From a checkpoint of a small rotation predictor.
Model: 6.47M parameters, 48-pixel images, arch vit, activation reglu, num experts 8, patch size [8, 8], layers 14, width 128.
Training: adamw at rate 0.0029, 9900 steps, batches of 256.
Data: trained on photos of plants, animals and fungi (iNaturalist), 38949 training examples.
Rows from block 3 of a small rotation predictor, named by matrix and row number. Rows with one number within an expert belong to one neuron, the router's apart. Each number is 500 + 40 x the weight over its row's rms, rounded and kept within 0 to 999. All counts start at 0. Numbers have three digits each.
Before each expert's rows are labels from the 100 images, of 14848, where the router gives the expert most weight on average: "responds to" is what is common among them. Only what is clearly more common there than usual is listed. The data: photos of plants, animals and fungi (iNaturalist).
# router: router (model.blocks.3.mlp.router.weight, 8x128), inputs 64-127
# gate: expert gate (model.blocks.3.mlp.gate, 8x128x128), inputs 64-127
# up: expert up (model.blocks.3.mlp.up, 8x128x128), inputs 64-127
# down: expert down (model.blocks.3.mlp.down, 8x128x128, transposed), outputs 64-127

# expert 2
responds to: class Aves; order Accipitriformes; family: Accipitridae
router.2:455532538579535507465498504514495467446420454470466443553484505453550505474436494431531534465480472524510443470537495510544523470530511460460534477505494543484499508476520554511387511477509484
gate.0:499507490527510561569532467437391526489424484577458499486547468502503552446472551485456419557479502511463533509488490499528496512495445511541474475494434556561506491525510488443504524420455498
up.0:525510473443554463548486501530477417497507474578544466495523480496526565509547463511473459482496551479478399495557528542579537486540497548459447548542562458494493434549558508472501497439513526
down.0:491492540528528488546533552502512523477514488481461488540494474544494461538451500493511462523552545454392518556438572571494549531472496515556512470495461575512581529525490473538525521427418521
gate.1:505512388491493551479508459499543480543500513507473474481510489514396514472593497566481491523471495533524546579457539505525470462486488539470540474509528539478480499500498485474535498572529519
up.1:531498533471416405470459579500497504533488506507546539465505516499496503459473571472497406505474479592542498523546400531497508515518509484513435522486490476462460478451564417492528497525482498
down.1:540487529523404460491533546485530531488549481556497460494516455531479506560499451523491568509538531471530525505411445546549480474484497528430508481482524475464458453503450439525508451442488483
gate.2:510468468496432487545457387455451471475509404540470572467492460476532515567510516478492526530532533540477515575467497510468490527510482534466541490407445552483504517538454387549443438461535593
up.2:480505476569487554571513451552495542540483538533448555445491447449486461474532515538542507569516500479506531495521543516547414400552537551464506428460466539496464497540483531547454528457466502
down.2:569532477415542489455554536533563497458435526441489498466528447515440520486417495452489486501484490513524471479530469480510511497494504536430489453534510490528480453469448554523496484633497525
gate.3:567475481559484451468485471443502458487566519557467541424477504498560532549519555565501455486545540481491523485552533564468360491518500481453497581478493420419504543489514571508498471488464469
up.3:526562462566515502436462471471457437452483453542546468431466570459387502476536557577475535516496434467511530493512498513477535452396470549453488538493457516466533529513500423499438483516477459
down.3:508497507526459484520496487520438585543508473549478456514466494486502561534547502479529491558428480524471529490460561476509489481545493560493500487498470487521491434464501423498457534498497470
gate.4:587453527481453495522601451416443501499571575548498545488484551511473454542571590466529458521493488509520482529546470467480515492436481538473449489466532482469468523405482593521498530507476509
up.4:540530502469505554516454493527426476565518482491457522582510553481517446431538508526540459484480498536466477445490475522484590522464488525496523490499531441584522533501506454540543507501560504
down.4:471416470500530512556436454534548447500461485458490430503469460536477439490509446502512536485405503490482440532492524487506514488398494541522524492529494479557472533489450554467463521522428538
gate.5:532448452491526509506485549411446522543602519536526536496526477477483512519485526487459552560494475459533491492497447512505479493457451473539437528506533452507525521557527441515518520408428517
up.5:499466522519473466467503534438467504559543526550551482513405543450489576497469531503507494495558485421501526421431500449574564502474522587576517506481485531529552508488468490470500476474441523
down.5:528468527453441477475500501517503483478396511502449511465499513451461508569450509426504517490456521511527560496462399518500536519469472510413519510406542533416606485521484494489483485482485498
gate.6:457478455457524441520456462435523485540509559561484533470524456539514492472518561577520447452481466564516462539465469521429445500523497565461510499490536480499560551524512507550516517475508488
up.6:564490468585507528481470466513548517489496505472529443450482532560453569424497513524543528539459487581473435534521541501541556446508522497554509493547456541503508451598436447456566452514508573
down.6:485465445478461540429458483466429500547583573580505539478527537512494427560500531539541545527496561521539490540544431531472446527530538519480574496507455511518543501520561588445508487519452547
gate.7:562436506530499512470470567480516475532440576553515540462488521515426544538553507551556518525504531498503508401472462482458507553447481550519459470451556487484499547554491512479556498537555508
up.7:466500516544466512482531500506508477487517491459565568489482476554464519498516509483513501472478530557499464540529483439456566518411448584527456534520461506515476468430566437560458450498430480
down.7:412472488496444493512558515476465520475489507544540463397456492521506494506482483489518519559500418474508554471446520487579482529529529582449503488548446469515531484567487449471477531582540471
gate.8:534498466476458479531524506490461464484511519469509517433489504558497498584578533512518513446438446552483531493480461547516594456459539505480515479477421491490522539496477460414616550546535505
up.8:535499527516517508538409493547524483456501486550407514458508502484550524519481442535503435553533533489453405496486475478468595481515435490476520479537490572554524471518486543476549456520449408
down.8:500483575513540483380493505538423492477531541445474549573531471515426563523521485501522484522458506470479545391438526415497478549532517489509544551503456460558558491524571426515545451501519461
gate.9:489461398492430481462494534492489489443525503542396459471608535569504486486508533521528482446444564488464508526476503545560463606518447570500509454429488511472535464503447506548516499548546491
up.9:489538437455460465500561532476547584475545496453502526512555490557434480485546475429558462484450452480521530549463491514464524557507445544459463489496522578472490525505471475521464461450484505
down.9:562462478508528510530544534514473483493508481533416532451490462511487465550488514480537472479516484502574465566424498540502488476393401420488517511474530461493534528485565480505496554511496403
gate.10:506491507437477520523440445473530532509574532551444524542475503498543526541530543446472500474493475506490536552468513505470523542452480512532465454451465494496485537531482446505499416552521515
up.10:467474557455498461472523460442573515466447440503459437503438474442515560576501537463503482507511455538487531501476509491465442529524481529515523515519500485478494507480479471469508485592507504
down.10:517522489495453550506470496552462461468481501470497428496511497441482458496488523524408482471530438520471504530455439454492502468540527417484444462503536531493525458557568510505481562465470522
gate.11:485475487467496561496467494396461527495512514546464565494472543508463514498499564483522506469497496553533565544475531478399419427470451539552463524469619564496464495534532486518517479534541515
up.11:468476606430513385528536473508469466507542524533510500449499496534444500496553469511449484480494417456529502494563480505363525518452513585482468502516491486510526490529501487518539583485522463
down.11:551476563450487532492459531517564488563521523526451525490528523557541510452545456475441465539469492509507451494456491482468399572509470506537473475440479477419503468438479540492481478563484533
gate.12:535514550434427496546484480450446533549579461571451499461485444512474533476584533488509530537470513542444509478451499455499461534401489512465511478425505487474459453496471516504519480473513521
up.12:520511491539486538554439416462528462477419508523557441462546529498525473456456488509542527513514461479487431512463523557515466457472519511585578478589491436417518516475575488461494546442459506
down.12:508464449469535426485474476463482507465486535532486477464535492520552501521539552476447552489416505517512446482554501523507502522485487521557539511494487513521550501553539561564491580475490447
gate.13:558505456447495520519501463442481534502491473500484519468463482508401501493546468461464530458453524581449552531446565576510491496466467513528461441436464532520523480406495445499511510431464535
up.13:554484535487532484553528505492449459584510522482521512541572507480540546528535546490570565481540494465542457461508520506455488514527557526424451521442561535484600447515465564537431469489464492
down.13:458595506542488481468488557514463506462529469494523461456499440511427554470503478504531483420487526512543473535516452526483537414447486469480482536456478521541482509451546381463488481586484522
gate.14:503513453506486548488542469512425481538555518479484534462491409520517539505539514521437530511534488482548556455492531567443450447467459580558526512461538539511494456453516504517571448481467447
up.14:587507467477445486494532517494572512514535532484452486523515523533561474498429570485475437526553421614484534490477496513573476514501426526530492468433574484456484509559459521525453468555523489
down.14:561553479451482555509505434509532550550506479574506531460505476520568560549463511513498521520500525469473558461500487522550492436514549530526443460478535539457440498539407508541475479453572466
gate.15:486433561454613504550473534479477536570468422507519535499482532542486553510475463569512478495414544486533519514501505546489461473550545469486469445373464537504527483484500485490577474432504517
up.15:496571451465497458493505477558432542543481544572457543474461437487521446509457447561507493456581471464421526501462513539476425530540494479467548507479457516455530463426468455475499484530537557
down.15:472469504544490514451561498537552563440486560486546491475544548520394550494482522503569570442495507529522457574490526470456516472453513452486502529494474462546557520536487382520514514584452513
gate.16:433497524463442482487536478381505511517511476574473507471469501493488521553458495453496495536506475507492505591463559500448455468457519475457534513478526512522482564528544556474489440509577549
up.16:499565491448510449467446485531400546497476528507489529471500553453482473496517439493514488542482502550477500561552523509491485528428483565494550545519409490561452444546465471479471490407486546
down.16:457461517497479508506544519418476493499498571548504497466512495479448481522447504483495517448541555514449526552476530553560422518532570540397483548460459512554526505425470411516540514533483484
gate.17:487532412498474413525505518486454523551499485453590523469468547447493444434491554536519476490489462473490518495520478492543480514441501498451508529478489421465427485479421540525563490561456524
up.17:499477544517496497531507511488490434494535529487455507492526533489512557500479569582519562522467523463516513522484455478519492422481456434529520495534524514456492462522437534514482514495356470
down.17:485522537555556461543480516459528459508476478523485481479513512516506465511518445531490532541516507495539499496581486498473475507507471443509448474530510454556623455429553521481498532430542538
gate.18:521500436427443519509478554503534573478521585507482533460488561549535451475463529446495450447564548471478515506491464411507525513426460461497456511486489417552492534572536486543533483471564481
up.18:500560480529530528523485497540475404557475462470474486552573490469473514509581556506503518528488503455512506503491567471501508447534546564493482492468496551498438480470498515530528557501418527
down.18:436515547463502468521477448459431521532580493510447491516570567454425517533533480471459522496454448515465509526489519534499483518503467584473485470534502496446555491425464493484417501439478529
gate.19:501478549466421477495527478423518580463472468519506479441482488502483493483511530538486502485514482569540427541487542384492488432486529596533467527522471503534511503513443550520515462522506480
up.19:570532487434513464438490461506535450522490560460504472466502443490408525478481518479479489473480487484519437513506526460518560547504531507433587481516549484572529420524478503551592499510491488
down.19:489435526523548527472506559468536560494532462474521459471518551423534407481436451454477537512524522537515445497524425523515546507423504503486454464470508481469522473511470494492602445501454435
gate.20:458458485519503537474430534484530426564521523499507517447500458502488510546492483567451431523464499461511525494423467421513430492459483514516562552513474386509469514523516501527513458452515482
up.20:493478590569484489428497515482540499507499494449480560460527487533556468505435572429496510488490470468457469443486482495519413506507560451570576507472516534498520476520479528534505494531437551
down.20:495466468476427552535508413456490435488445449552441473519487464508509518490463425520534568532463487472416464503467530489540489476528454517491517483453532519529474516543453470497534503518537463

# expert 1
responds to: class Aves; order Passeriformes
router.1:535507489528476521550593493485467525565446535506467539505485445584500555519517537460562447424475449508547468554492525519516486487504439577542482579473439489545579468470533535458476515541512451
gate.0:499410483457443531497455570472517595467492524461519588416532557537539473529512508477486418458515562491578521528494502414599532486446447519526534538493499492536491528546535542458557529525504503
up.0:491456485454506537524512551477500543507501540508505573480486525530459467450489573423457399485488476534581493517484429478591506503467440462460469577436521488550469531552528490490458473474535465
down.0:496523470553496457483484519441502491405481495557416475559491495494476508554483487450505550464511491587565515528482490511424437480498456484497560503459496495443510470450527479473451570467485409
gate.1:559556508538501515528558558458489495541466571469475522485477451576439564551528513437558462442500470552536466541537544529503424461570471564515455574488446541496551494476558483465497503549527478
up.1:469461477472493499451446452546489505455532449538520492480523540443532432454478499571454541557531548467443552459483462472489560537446543445500560415521572488478467515544473488523510502460489550
down.1:519501521476461546539564435497539490531527523481548489439485427539517514451483548555525495526440484490470508478502556457449500521472520549583475502484468531519467510550490487456572476551476567
gate.2:511455462514492428522475533450500510486481464504457420477511526540476517496495595535414490507489534487584511501484559586487507553570439519469560447529473523478515505512499475484566528530479418
up.2:506485453455466500553529541525488491524495460538493486455484531543476506541526470485384563522539537485533456499545495541557493569486553455489506461517489490438488412494561474432578474431517532
down.2:464538485500528508491546578452486508492518453542520532456543509507538575523444503485522562497566441523580451505499456425535485515492516495459527500605497508578513511552467545555424546524495505
gate.3:526455442488537510513438490542492506454505469441526442512474544496502476546498459485509549502541498476518438510514454489554557555436537552432534549538578502521467450578532524431553466453471556
up.3:549455461526488512543458481548472545501469485391546494517460524491520518507490526486512508493541498497486478470534476516544498539499504534465502561530542486579446515566567556528515495473476502
down.3:473511496561561508456438556541489522507469489541475514549463565451509501498448461514523496445523519516543471483503450551544521478546490467423547476518507542570506439454572558552457560487517442
gate.4:490512509534514530547512570438501531506479554520449509510491453540475568514521564435537466453481487544562479545538505559531440468519441522484447555477479537506599479461563514470490511526559421
up.4:514485440469450539395442488531516510470528503487538480455521557423503462486515446542462540520578555484464554457496450454479543520464550454493588447507560498475460531514485480488506448443484526
down.4:514529517488468545525543448522525492556514507497560478489466418496554508466442573614503492531457484481468489472502564444459539547490502529521452531524480517578456488524502513513508536556488553
gate.5:532461506482483540547486526510507576532475494526502455541478482410493505464483539539464439422443549418578569461527453490465468490535549461507518473488614518538475510523461483512496516481542467
up.5:442528482486466462518483470528538435446435548531475540518582520452534557493443442412482512524469503494403486565515527451491466468503506566461474460496525520480556448504429497513551528535522520
down.5:492511486482492620488551547459391558478497592469484500490452510543515506509470471537469500566493462448487513458539542481491534559536513565463506562528588502447500579517443461467557505534487505
gate.6:513448471471507514506502448454504484429519491494560460460513491545469512498549473456505462557466537535510547543505437507465524548467493499518578471550499463480425499569489568524538485441468638
up.6:529436521494558532475494420499546530499514478444498436483564457541462500535497480472469435512508482491514511480546609534527502489460462535545485512530579558450405522499485592492499454478500604
down.6:467530483521589517449498486540478573490460497489598503537472514531519490482398422440534531476491493521471494453525464508515525531550488471470499519533501527578508488498559446518480562487512461
gate.7:476536474497535459496473509501493564454494546487555449503552516485428398539497495464474515555525553441489513536443464477531576466544450457531543504512480516456556436579532458415537468455420484
up.7:543555458450483454418499525474491445550554545522435515506548547486463512483532500563566514450567476540477506477446509505489477461506538501457430540491539420492435504466433515590430544484510482
down.7:504427456489523505526539491458471486476534476568419516510499549472432559496511567508523470496465498550515487536504506481485490413497460519589454499441522432498502468528528478527553514444509451
gate.8:520485427506514479471504516492453552482549525501471483474489548473488460485548458498498484527511463454592573481484424542510467465487491495465430462505511490543467453430452496540530548426544523
up.8:448426525500523439511449447508515552514493513479442467485534545478475471514573527520469501477464493510576544519509487467470602444503426470382469476509554529470527496539421478493489453407478451
down.8:536489523530468500518475521524470504490481401502594453535442490461555544481542499419518494456518492420473460502526495437452511464518517493517515555548465554587459493391576522527494488540518432
gate.9:577534447418517504498443466511499504477526550521473582504538550470565443594481511543496514524536489478477555502486552434508483537491461522526476446476499503468521551519422451561520467481549503
up.9:525556482554519483584523473502456500493416485455513516513574455486511513550544410555509573512553423526526449487519494535517586522511494456521547413557506457506533473446534524491551478520530516
down.9:471450472478535480494435499563463516500502434513417570535511487504496537498511506509454467477508475534509475529471555529498456459578508499501447479504502508484426468440519501474515608474474495
gate.10:496454428544538502448465483498494530448444506511512531553517546457520484534473521526475544438514569450504511564450470422563551536434459479519508557529495510519548427509518499520538465446484508
up.10:481495489546570531503518452488506544426477582475508511515478509484475514479528499516490451510539533494564526563428429492561531539537422518488502506543540495539523434557550527540530432467493512
down.10:456487544482512569513505495548474507546453548451562421513470507495552463460455501472491533502543480494464495498559456509547514556562529499372456485507535550532491541535476477543415499477472529
gate.11:554436494379458602507520483511506570492511568493478474502458459447534475495526562547552483495506527474566475488567512533523507501521496450500602497517543499442483477485441559512539445473596491
up.11:447501548505502522414482525530545473570488521440534499510466430551597558526420465536454476465558497539520466514443402440492510441543537506478514549449563498545433457466533503470501454524444526
down.11:547504435500514475551471557483506473446519431528501504533559533488473480450497522455553482433510549525484493554489500567529464460551534450485503507468470527534526461482572432455421511421475519
gate.12:530498484446523447492433451438411492482525493549453467448514485511461478470485465556490435537492527593517524565455518462495540540473474479499537456498490516451513461494495553529541536462499506
up.12:497439554466500484469520491488548479504570438481558547548500513456446518527480546510507491519472527474451598449518501472505487429520571576487503461441532472528532502478473452539470521561498496
down.12:441519524505491463519503519474425436507507525496503547415533494555422559437521489581517513513527495428466541499525539437431471534439472503502542482514481495498444515516418470419540465522493578
gate.13:464545513549539507497503458463553481451486448568457493497466511462508533523515516540431553543519472572512479534497523513426529463546494506457466372440538543410462471555528457512561578496513522
up.13:481543442529455507483480489528473388579544488405488543454479505480563504540499414462565534479472472486502508460500541549466523479527502499511520432503498445579472444537470472503487527539556466
down.13:512510512562525474501514522496508509453518553494501524493533561551485509484513485441531530573444561528448499540477471529528478496471445526518478520516529508443467571494469484471512411428381466
gate.14:476537404457494480420439526474453509498534579554485564463477480447466428512504463467491518521476554501522500549514458524528463591481530461502549440555512439418495503537508530491538502466517485
up.14:517512490502512530498499575448463543531522595515520485492497499448577432447571458565511492463512490476538476498577457473528486513536479493537533543560495565503512502525557445410465541446499511
down.14:499513533512534554518420466508567530476460528496464510473461558406566522543494532463513525536508477530565501517507495517519460438487537424453466492501504498500518570419469478470419503429545416
gate.15:594480475498494478517514515532500531572480533439530555491501516537496494460449545510564445516497482448500486503438455502540519575520495565540495534455451428518491527521494486434565416556450531
up.15:566450506485515516545544550475455530553505519464512597513520511510524516471419523507553503503493477474481504478465481489485489554473584587499552543453494435526483496509499438451537415542492533
down.15:438478531536518498465509512529530492487465519543448510515465536412533455498468512475443546457539488559454488497536470556522518410539516450372510468514535535497549504499522516593443576505500441
gate.16:525497472510490446515467448542425470513484496578534467501461477506497477486429558609494528576450547438459525458542481415455498498453552549521542485468517415474436525493415551486494515481574519
up.16:562534497490494530458496531484511502517470575531452595469581531500473489571493475408515533494489482548496544498445544531492490455523477527484433442556486577461549474526531467554490496540527476
down.16:548462496441490497517500515509470480604543465409498547399509479575504499456477536573543569478500524378496505457539480519462462530472453471570522533484527515455470569434456525523489535540511527
gate.17:545475496559467535566561506493474496613445532439526485511464455527494521545502546424565462476470487504545464524537486488552436511533455593511461584472476534531521475492553506442485470548491484
up.17:577476516553460553572547514507475474633480560466526494501442475545490548551502510469579459476473486504523441542515499509539453528508476604495487600481481531542531472489548506445485483539509486
down.17:483517517545560509463474547510479508466409530537445492573493532459525475524485472425478516448539479505508477508491442526576529459562497433412488489528479511480514541515554539510425512485508439
gate.18:483440466441485473461543472431527471553549556549485523426509588482429452549557524487547556505498506548460560578494503492432508500417553453475412510521492497447518516488458454570497421507501528
up.18:509517541559526511567507497536494566450462510443513490508518448500523484490452534499515474490458515449575471453517423455501575464555413554469494438479510535543539543557523522496523565484484485
down.18:402491537494439543515456489471470462507567464545482512494508531556509460441435511579448476551469467553509461508540523429465555425437545574526477547493537482500465514486472436455542570533558487
gate.19:477445414467485462489496476505494554527554479484470479486499493527515560439489541526567547556479574544492508517476474437512516477418577530528428552550501453507427570568522466481571480533484493
up.19:504548588480544467486451483542516460541470438491522500486488489448549494536544412464421465422409528506548519572505519515516504458525471519461521500546508532556518453448452517573547538514483511
down.19:510467475460498412491481515415510541488569445457443530498551434504538531532476542513509483467418482527524525498465475471480433532473539521554473536502512491462484544573462462523572471511518597
gate.20:565438502481495495563488515512528527532457493428537575512464468514497487506476529539499520514505469408459448453493460473538584563457520490462544534470553480509457538559493524429509452504450542
up.20:403532568512457548442518511491549483465478507526456407483513502529532536520518474475440477468508470538503557525562513518497494407548483501509429452524418570528531446402486504524578591546515480
down.20:517482479500500450517440502466467553539604459438538535474556502562486478547532480539540465524500507437524486527436493480501459579454485515537496483547536459479517525508444444455552482441453555

# expert 4
responds to: phylum Chordata; class Aves; order Passeriformes
router.4:533574507497505506530552568444528517448492579508463517468512473527501571556546499442560430494492468537562486555500527487512462465577457481536479561532473554505534508472547499414530518534476462
gate.0:514454481461490510525497501490438420488539424479500400484485510484557439453430455586477491545531602546518477491532547547526444454458515552509553428511553459566494518480549446487510536534509526
up.0:444486419498561475501578515522469439555562441544520433467466496507531567491507472560468536490521542517474486466489510458520520454479497539515480524497579467458504481484511512524489513507539415
down.0:453574491542509515497553517461554527490435451438571549522464475506507515538522478523480497542531448521466518464464441442552591518484504461522496609488534478474540522527521494492517550477448448
gate.1:478434517507505416501465459507413534490501485555490524528519521468431500497478518512492511594519526504526470533492555558499494428508535483484447466511561455517500412453534533581565574476566546
up.1:491462519494533446477454427521397514465447475524529521524524526515479521505522483454465492596473523482580490493510561533448504431449464512520457482456451505577509415457526520554537536541505492
down.1:578534553510492551528542501587546462563477460458561480517433503539544550551516438523472551509565554456457528539499523493525501513538571480523567499542472493500434509436493531414418497516441527
gate.2:490476440540526501491453479529473532430471508487522456511471555436497427524538447481466511565557537447499470559520475546499570539466498476514553462555556527456513468556467514456461512430472564
up.2:518533563460470511506576493461538483562551457535490538479521456565522576473457554528521479456430497550496552466465533460504443485532524532499470528449460457544494541449516487532546503564547451
down.2:501447455447469481521537483456511530508584534545474533426551502534462550506548504499500475533482542500470535516483517471408493464496490513551482487501500432430479489572444428512562479465461535
gate.3:511482463453439446561501442486538516547533453466538573535568520486480513561486500522502460552473473507504545549404521469485443501535492501489492495509476478503473469474428486507521479502468457
up.3:502474507541571457517505505501474471448380487453527391517497461501489451488496447491471550492557500457489431457530448546530554504493497471484444439503528500548509467579535506449451505480539560
down.3:419447514455477475470427519490561496466498534513514474486572431584516548481429484503437556526544520507495566470474458530439449488503491474520527431490472493483584486496551466449527533480519487
gate.4:464506522563555450538497492534449507434476434521469501513540494445466482483486465467407505524512513459535518574499525556471536498544542510505494473559512477385549460515498475494479517542491570
up.4:430453458482517486484446467522510488410407481480500472532550524449449490512493468455445562522466584467542478584520496515468514516534551512475465443549459504468532441511452542514487505522430573
down.4:495470567571529529501445503525516483493407520498505513541386552488555472444445541509471513481547502494527479478540500511578484525498500500444501516478511526527485505470528582469455529498479475
gate.5:510428520472554430488455498514410525497455500479490549556536509446464464463526456548489550554548495486539453466535486531513469487528498550514493500495519453582536491506490524596506563498472495
up.5:435484519453532450471454496507468495484470421495493477559488544452462509462543455537502432543556499488500522549492519537467458412581436461472456483489517436490555389429499446590489491481528497
down.5:568547512544534490509537560524551397501457504449567481529471474580501528503531468503504548496540473462457482526489538507547472478505533524548486549502474599488456528440408528447481491535495528
gate.6:511484532449478486526429472528494463492549488515573484509503563459515532432425510500424465421489454521444548478438529486520431507488487554486556418482537463522438490546535408454513418442429544
up.6:482492558509562493458492565487607520491485445506514533531467479408550509471464484496488473545501506586486526453562448481553463442498432534583424503482530546532459557510507559443445491518499499
down.6:488530490460440493487577556476522497482448454529453540489461492497556463499496500481469525475512502502489543449501432454554483468430470408571511539478510512606484555488513483520450487500500466
gate.7:434524480412476533436475499510536437492484514537543541491477589538529542530493437504548529537538520549459433463556534522472501528530512518561530528488515497554496556492515473499551465485440529
up.7:478432525580433523479532556496516590407501460456513544507466490494557541483455538469517496510498463528535550507420459472422526524538511477471487538546482425412497515443502453493529537446514510
down.7:459514477522494472484451505482515480521472472484549553487536513491484501518477522553472478548461503435456520485523549476368439455503512541498580531474573464530472564474518504519555422534505515
gate.8:465537541436484482453476500478429517511491486473476514478504543523452453537516507499527513530465577553562412499505388535487463459490476457498468555477514500492516502550549484488576493443524544
up.8:535508434426461490511496500553482497496522552493464505510454501509460485470543470470548497526510619492566496472524549530444487473504492446551513495503493512502578413450461558431496517482436489
down.8:543575574515507528497505540522533489483442528500550528499481506538583524482435540526457553436550482505429490522424512454556508461486523473457458566517473471491437559498499520461444503546455488
gate.9:482577506512513516439461436516528477456481407473539501481545509481517542442529496537507552475470538570464438508519540502495507493527544536470502444489560462521535480562495496566492512508552540
up.9:572526459504539460482546524470493591463523577539524548457494593556485478538477558426465445506480522505556502496499465520536542471477467471552547568458467512464449519528466485473511441502419480
down.9:463539470464480495517395430474428480560593541565532489478537459513451489461509519539523451537442554495448477471488503457441521525471527480453503503497484443469530573466458601485558435528542513
gate.10:478520464515527469459547564473460501535508476419519474532479457521486481495550462560471587499489491490466507484529521499481536510471479506482513531515592479547525463485519464480505460408478503
up.10:516511505522548471514445501540493506482470466457521513599463574484413512507489532528380480490436500555467449520466539522440519420436478486544575465476513526476515493466585474471564582508435565
down.10:536514526545427540475506577447435523482517505497471520449509570513502484539492516437460446505526587537556500491511505413514494491465457455509432564484543445501415461450396559556504486557480395
gate.11:459485466504506533521433512509564568464481449498539483517476550476500519431495489494523491498476429473519503436452466514508524542485471554520518488437507476552489489483499499435543399481490490
up.11:461521421422542428546462450457551518437520432497508491503599516442503520486472524520486519541506487489510478465445470560460551524438449538471488475509578422550497543514446475518525482477541480
down.11:521476560541523507492564565563533472558473485470489529479444518526508519500450536555422438453482519513511503496526536526491556473510473422492485428453546474502588511489491521527491479556500419
gate.12:495448478451487410498479493469362556499443499500473562512555538520465496519515459432458481535532523522489512515475515551473474525490492498504435464500451482480521426479515537517554476490501551
up.12:482489408458482448498470497479460527491481520505431532518538528519448518489488496420462528507513514519547450475553487557469498515482508512506449439469473454475553418487505579477547495459442502
down.12:526544589562549515495518529540470451489464512454553501556441516438547467477456445505483567479501518470512454496474468490528520459524519450467482551501500519580473507437503570491465490526529515
gate.13:521438588460510447561502490554462532541551499549491587483471522508483531578508537472509455517466501480545582539454559503419485436481472528505435507484464473425516464431457510552521506495453473
up.13:582469569443471457559522517482539552556512518522451561473474535535459509529489483513582463540509481531534589519460569482460490485466489477470466500453480456495523418408513443524542511506503446
down.13:587560554535539438575604481504470501521461512539549471563431445486513524503526565494522457478466532503508480556512492509521489547500529491520512609516450489505505503455497556552477575566461519
gate.14:531433516473484485485513524499452497490524509525467561440488559508442536483483534478532438480498504570584557494461493533468434466444485491523477514424505453503565468474507503534536543572517448
up.14:445546439555518503493497559484521456487465500454515400544528464481561487516485441555505558496487490433433473462526513447484541514558480533514506475563486564536471527534470480436487443429537594
down.14:524474456490486560487387494482564521486541583539451565433579504477451453523501487490454501494528529499484506458477485468461529495474487470506510416454537518519508509520444488472536512459496509
gate.15:512514504428506528589528432517522501494526502499513549498486531536478476494563471537509487579467511420448493489540535502418507473491535522491407524477495462506476474424518422405527527544523537
up.15:553479488437463524538548536483496557455603550524476522450489515562526513447460472526520474486454528513462589482455518408526440562455547549592479520529561504543520521516517500475504470453449474
down.15:432570489520566503559541449557456545541482488543535454468467452528523429511605504498554467457516487524556469512458475557484475512475500470426498506510508502482511461495488574458504539517492542
gate.16:508427521440484472579520529453534515577536511528451540451475541526457517506518476524552461554532468525527562533461563482455479515454484537562509520463481501437483498458468430547566486541469454
up.16:469553464564525532421531541494473483452416500461528441530515499436552491467456479505508563456470505479473436481549432486565536512523520452483482499567523575580534498544553527478485500471538539
down.16:471493453495487519496427518485484529473551515532517539486601514565561483494499511496441496482547504443487542494516499481445463438467447451547506434475505513454519511542488513457545541479517526
gate.17:483483490556508518460493511504511477472465538474505470461522533482484435468497456501461504453528519500513462505627457505515430480473513527545537510484549593545550454532539553482500424461508496
up.17:447565502510476446528504456517528472509565464504498553517558508532519489518514553541502532485503452442426567522365521516519554460511465514464506487497496413480465546474455422511519491536493529
down.17:480440450447448520486474448488475478476543514527504454432510503495527519487522542511459475588480558496453503498559527539450518489457499511553473460483555496457532459521517428429570505483510529
gate.18:539420524477459482542493501520537465501488527536494600420533487500525522523483524412556439535478490542536532542570497540466441479460495434521488514436500495505552530466496560519509501540487460
up.18:471571493524492496458485512505506478499452438481517372570476509432465506498492464539494522449510459411430517464505499475521527516545512529452522474529501474480469502525494450435422473419493533
down.18:497516469452458556483471483474524511447509528546520560412556491537505506491471452460465467517505495476463518483489535478444502498439505429513514401549550496527461521547455492459558500523531517
gate.19:488510525492441518501422497466470567587590486531482569501475507472476487477477514525477446579466500507504577559434500467523500541477475624516435502460501474517455486452445462521514502482494522
up.19:547503510568600523448523501532433481453453489472430449451471516525498506513469478492498524507582528494472419515526505570484510504484546420512583477553532516512504467538521547458478527466536569
down.19:502478470523412501498472500468497493520569520510502523468556498562494507477482546536501544542508535425456517470429481450482425517466466486524490561486484444534490493495466482449609529488487519
gate.20:558545515533490578485484560506567440523436553460520477403465497527527512528501469450516497458552443492455490504541509452531518513521537463550534567575449573481488528525544476396462476517488515
up.20:589510525509500551464526577523585439528432548482534451401472490547528490529491510473474486500595456473468540506580511447508509485499499457585518539570456577510460511514542473445497471538450473
down.20:476524504579531521476448509491469479459442478520483455603468487473506451490460468495445561534516463482506448541506432523574485528574513475443517486544489517536504508459555507457415539470508489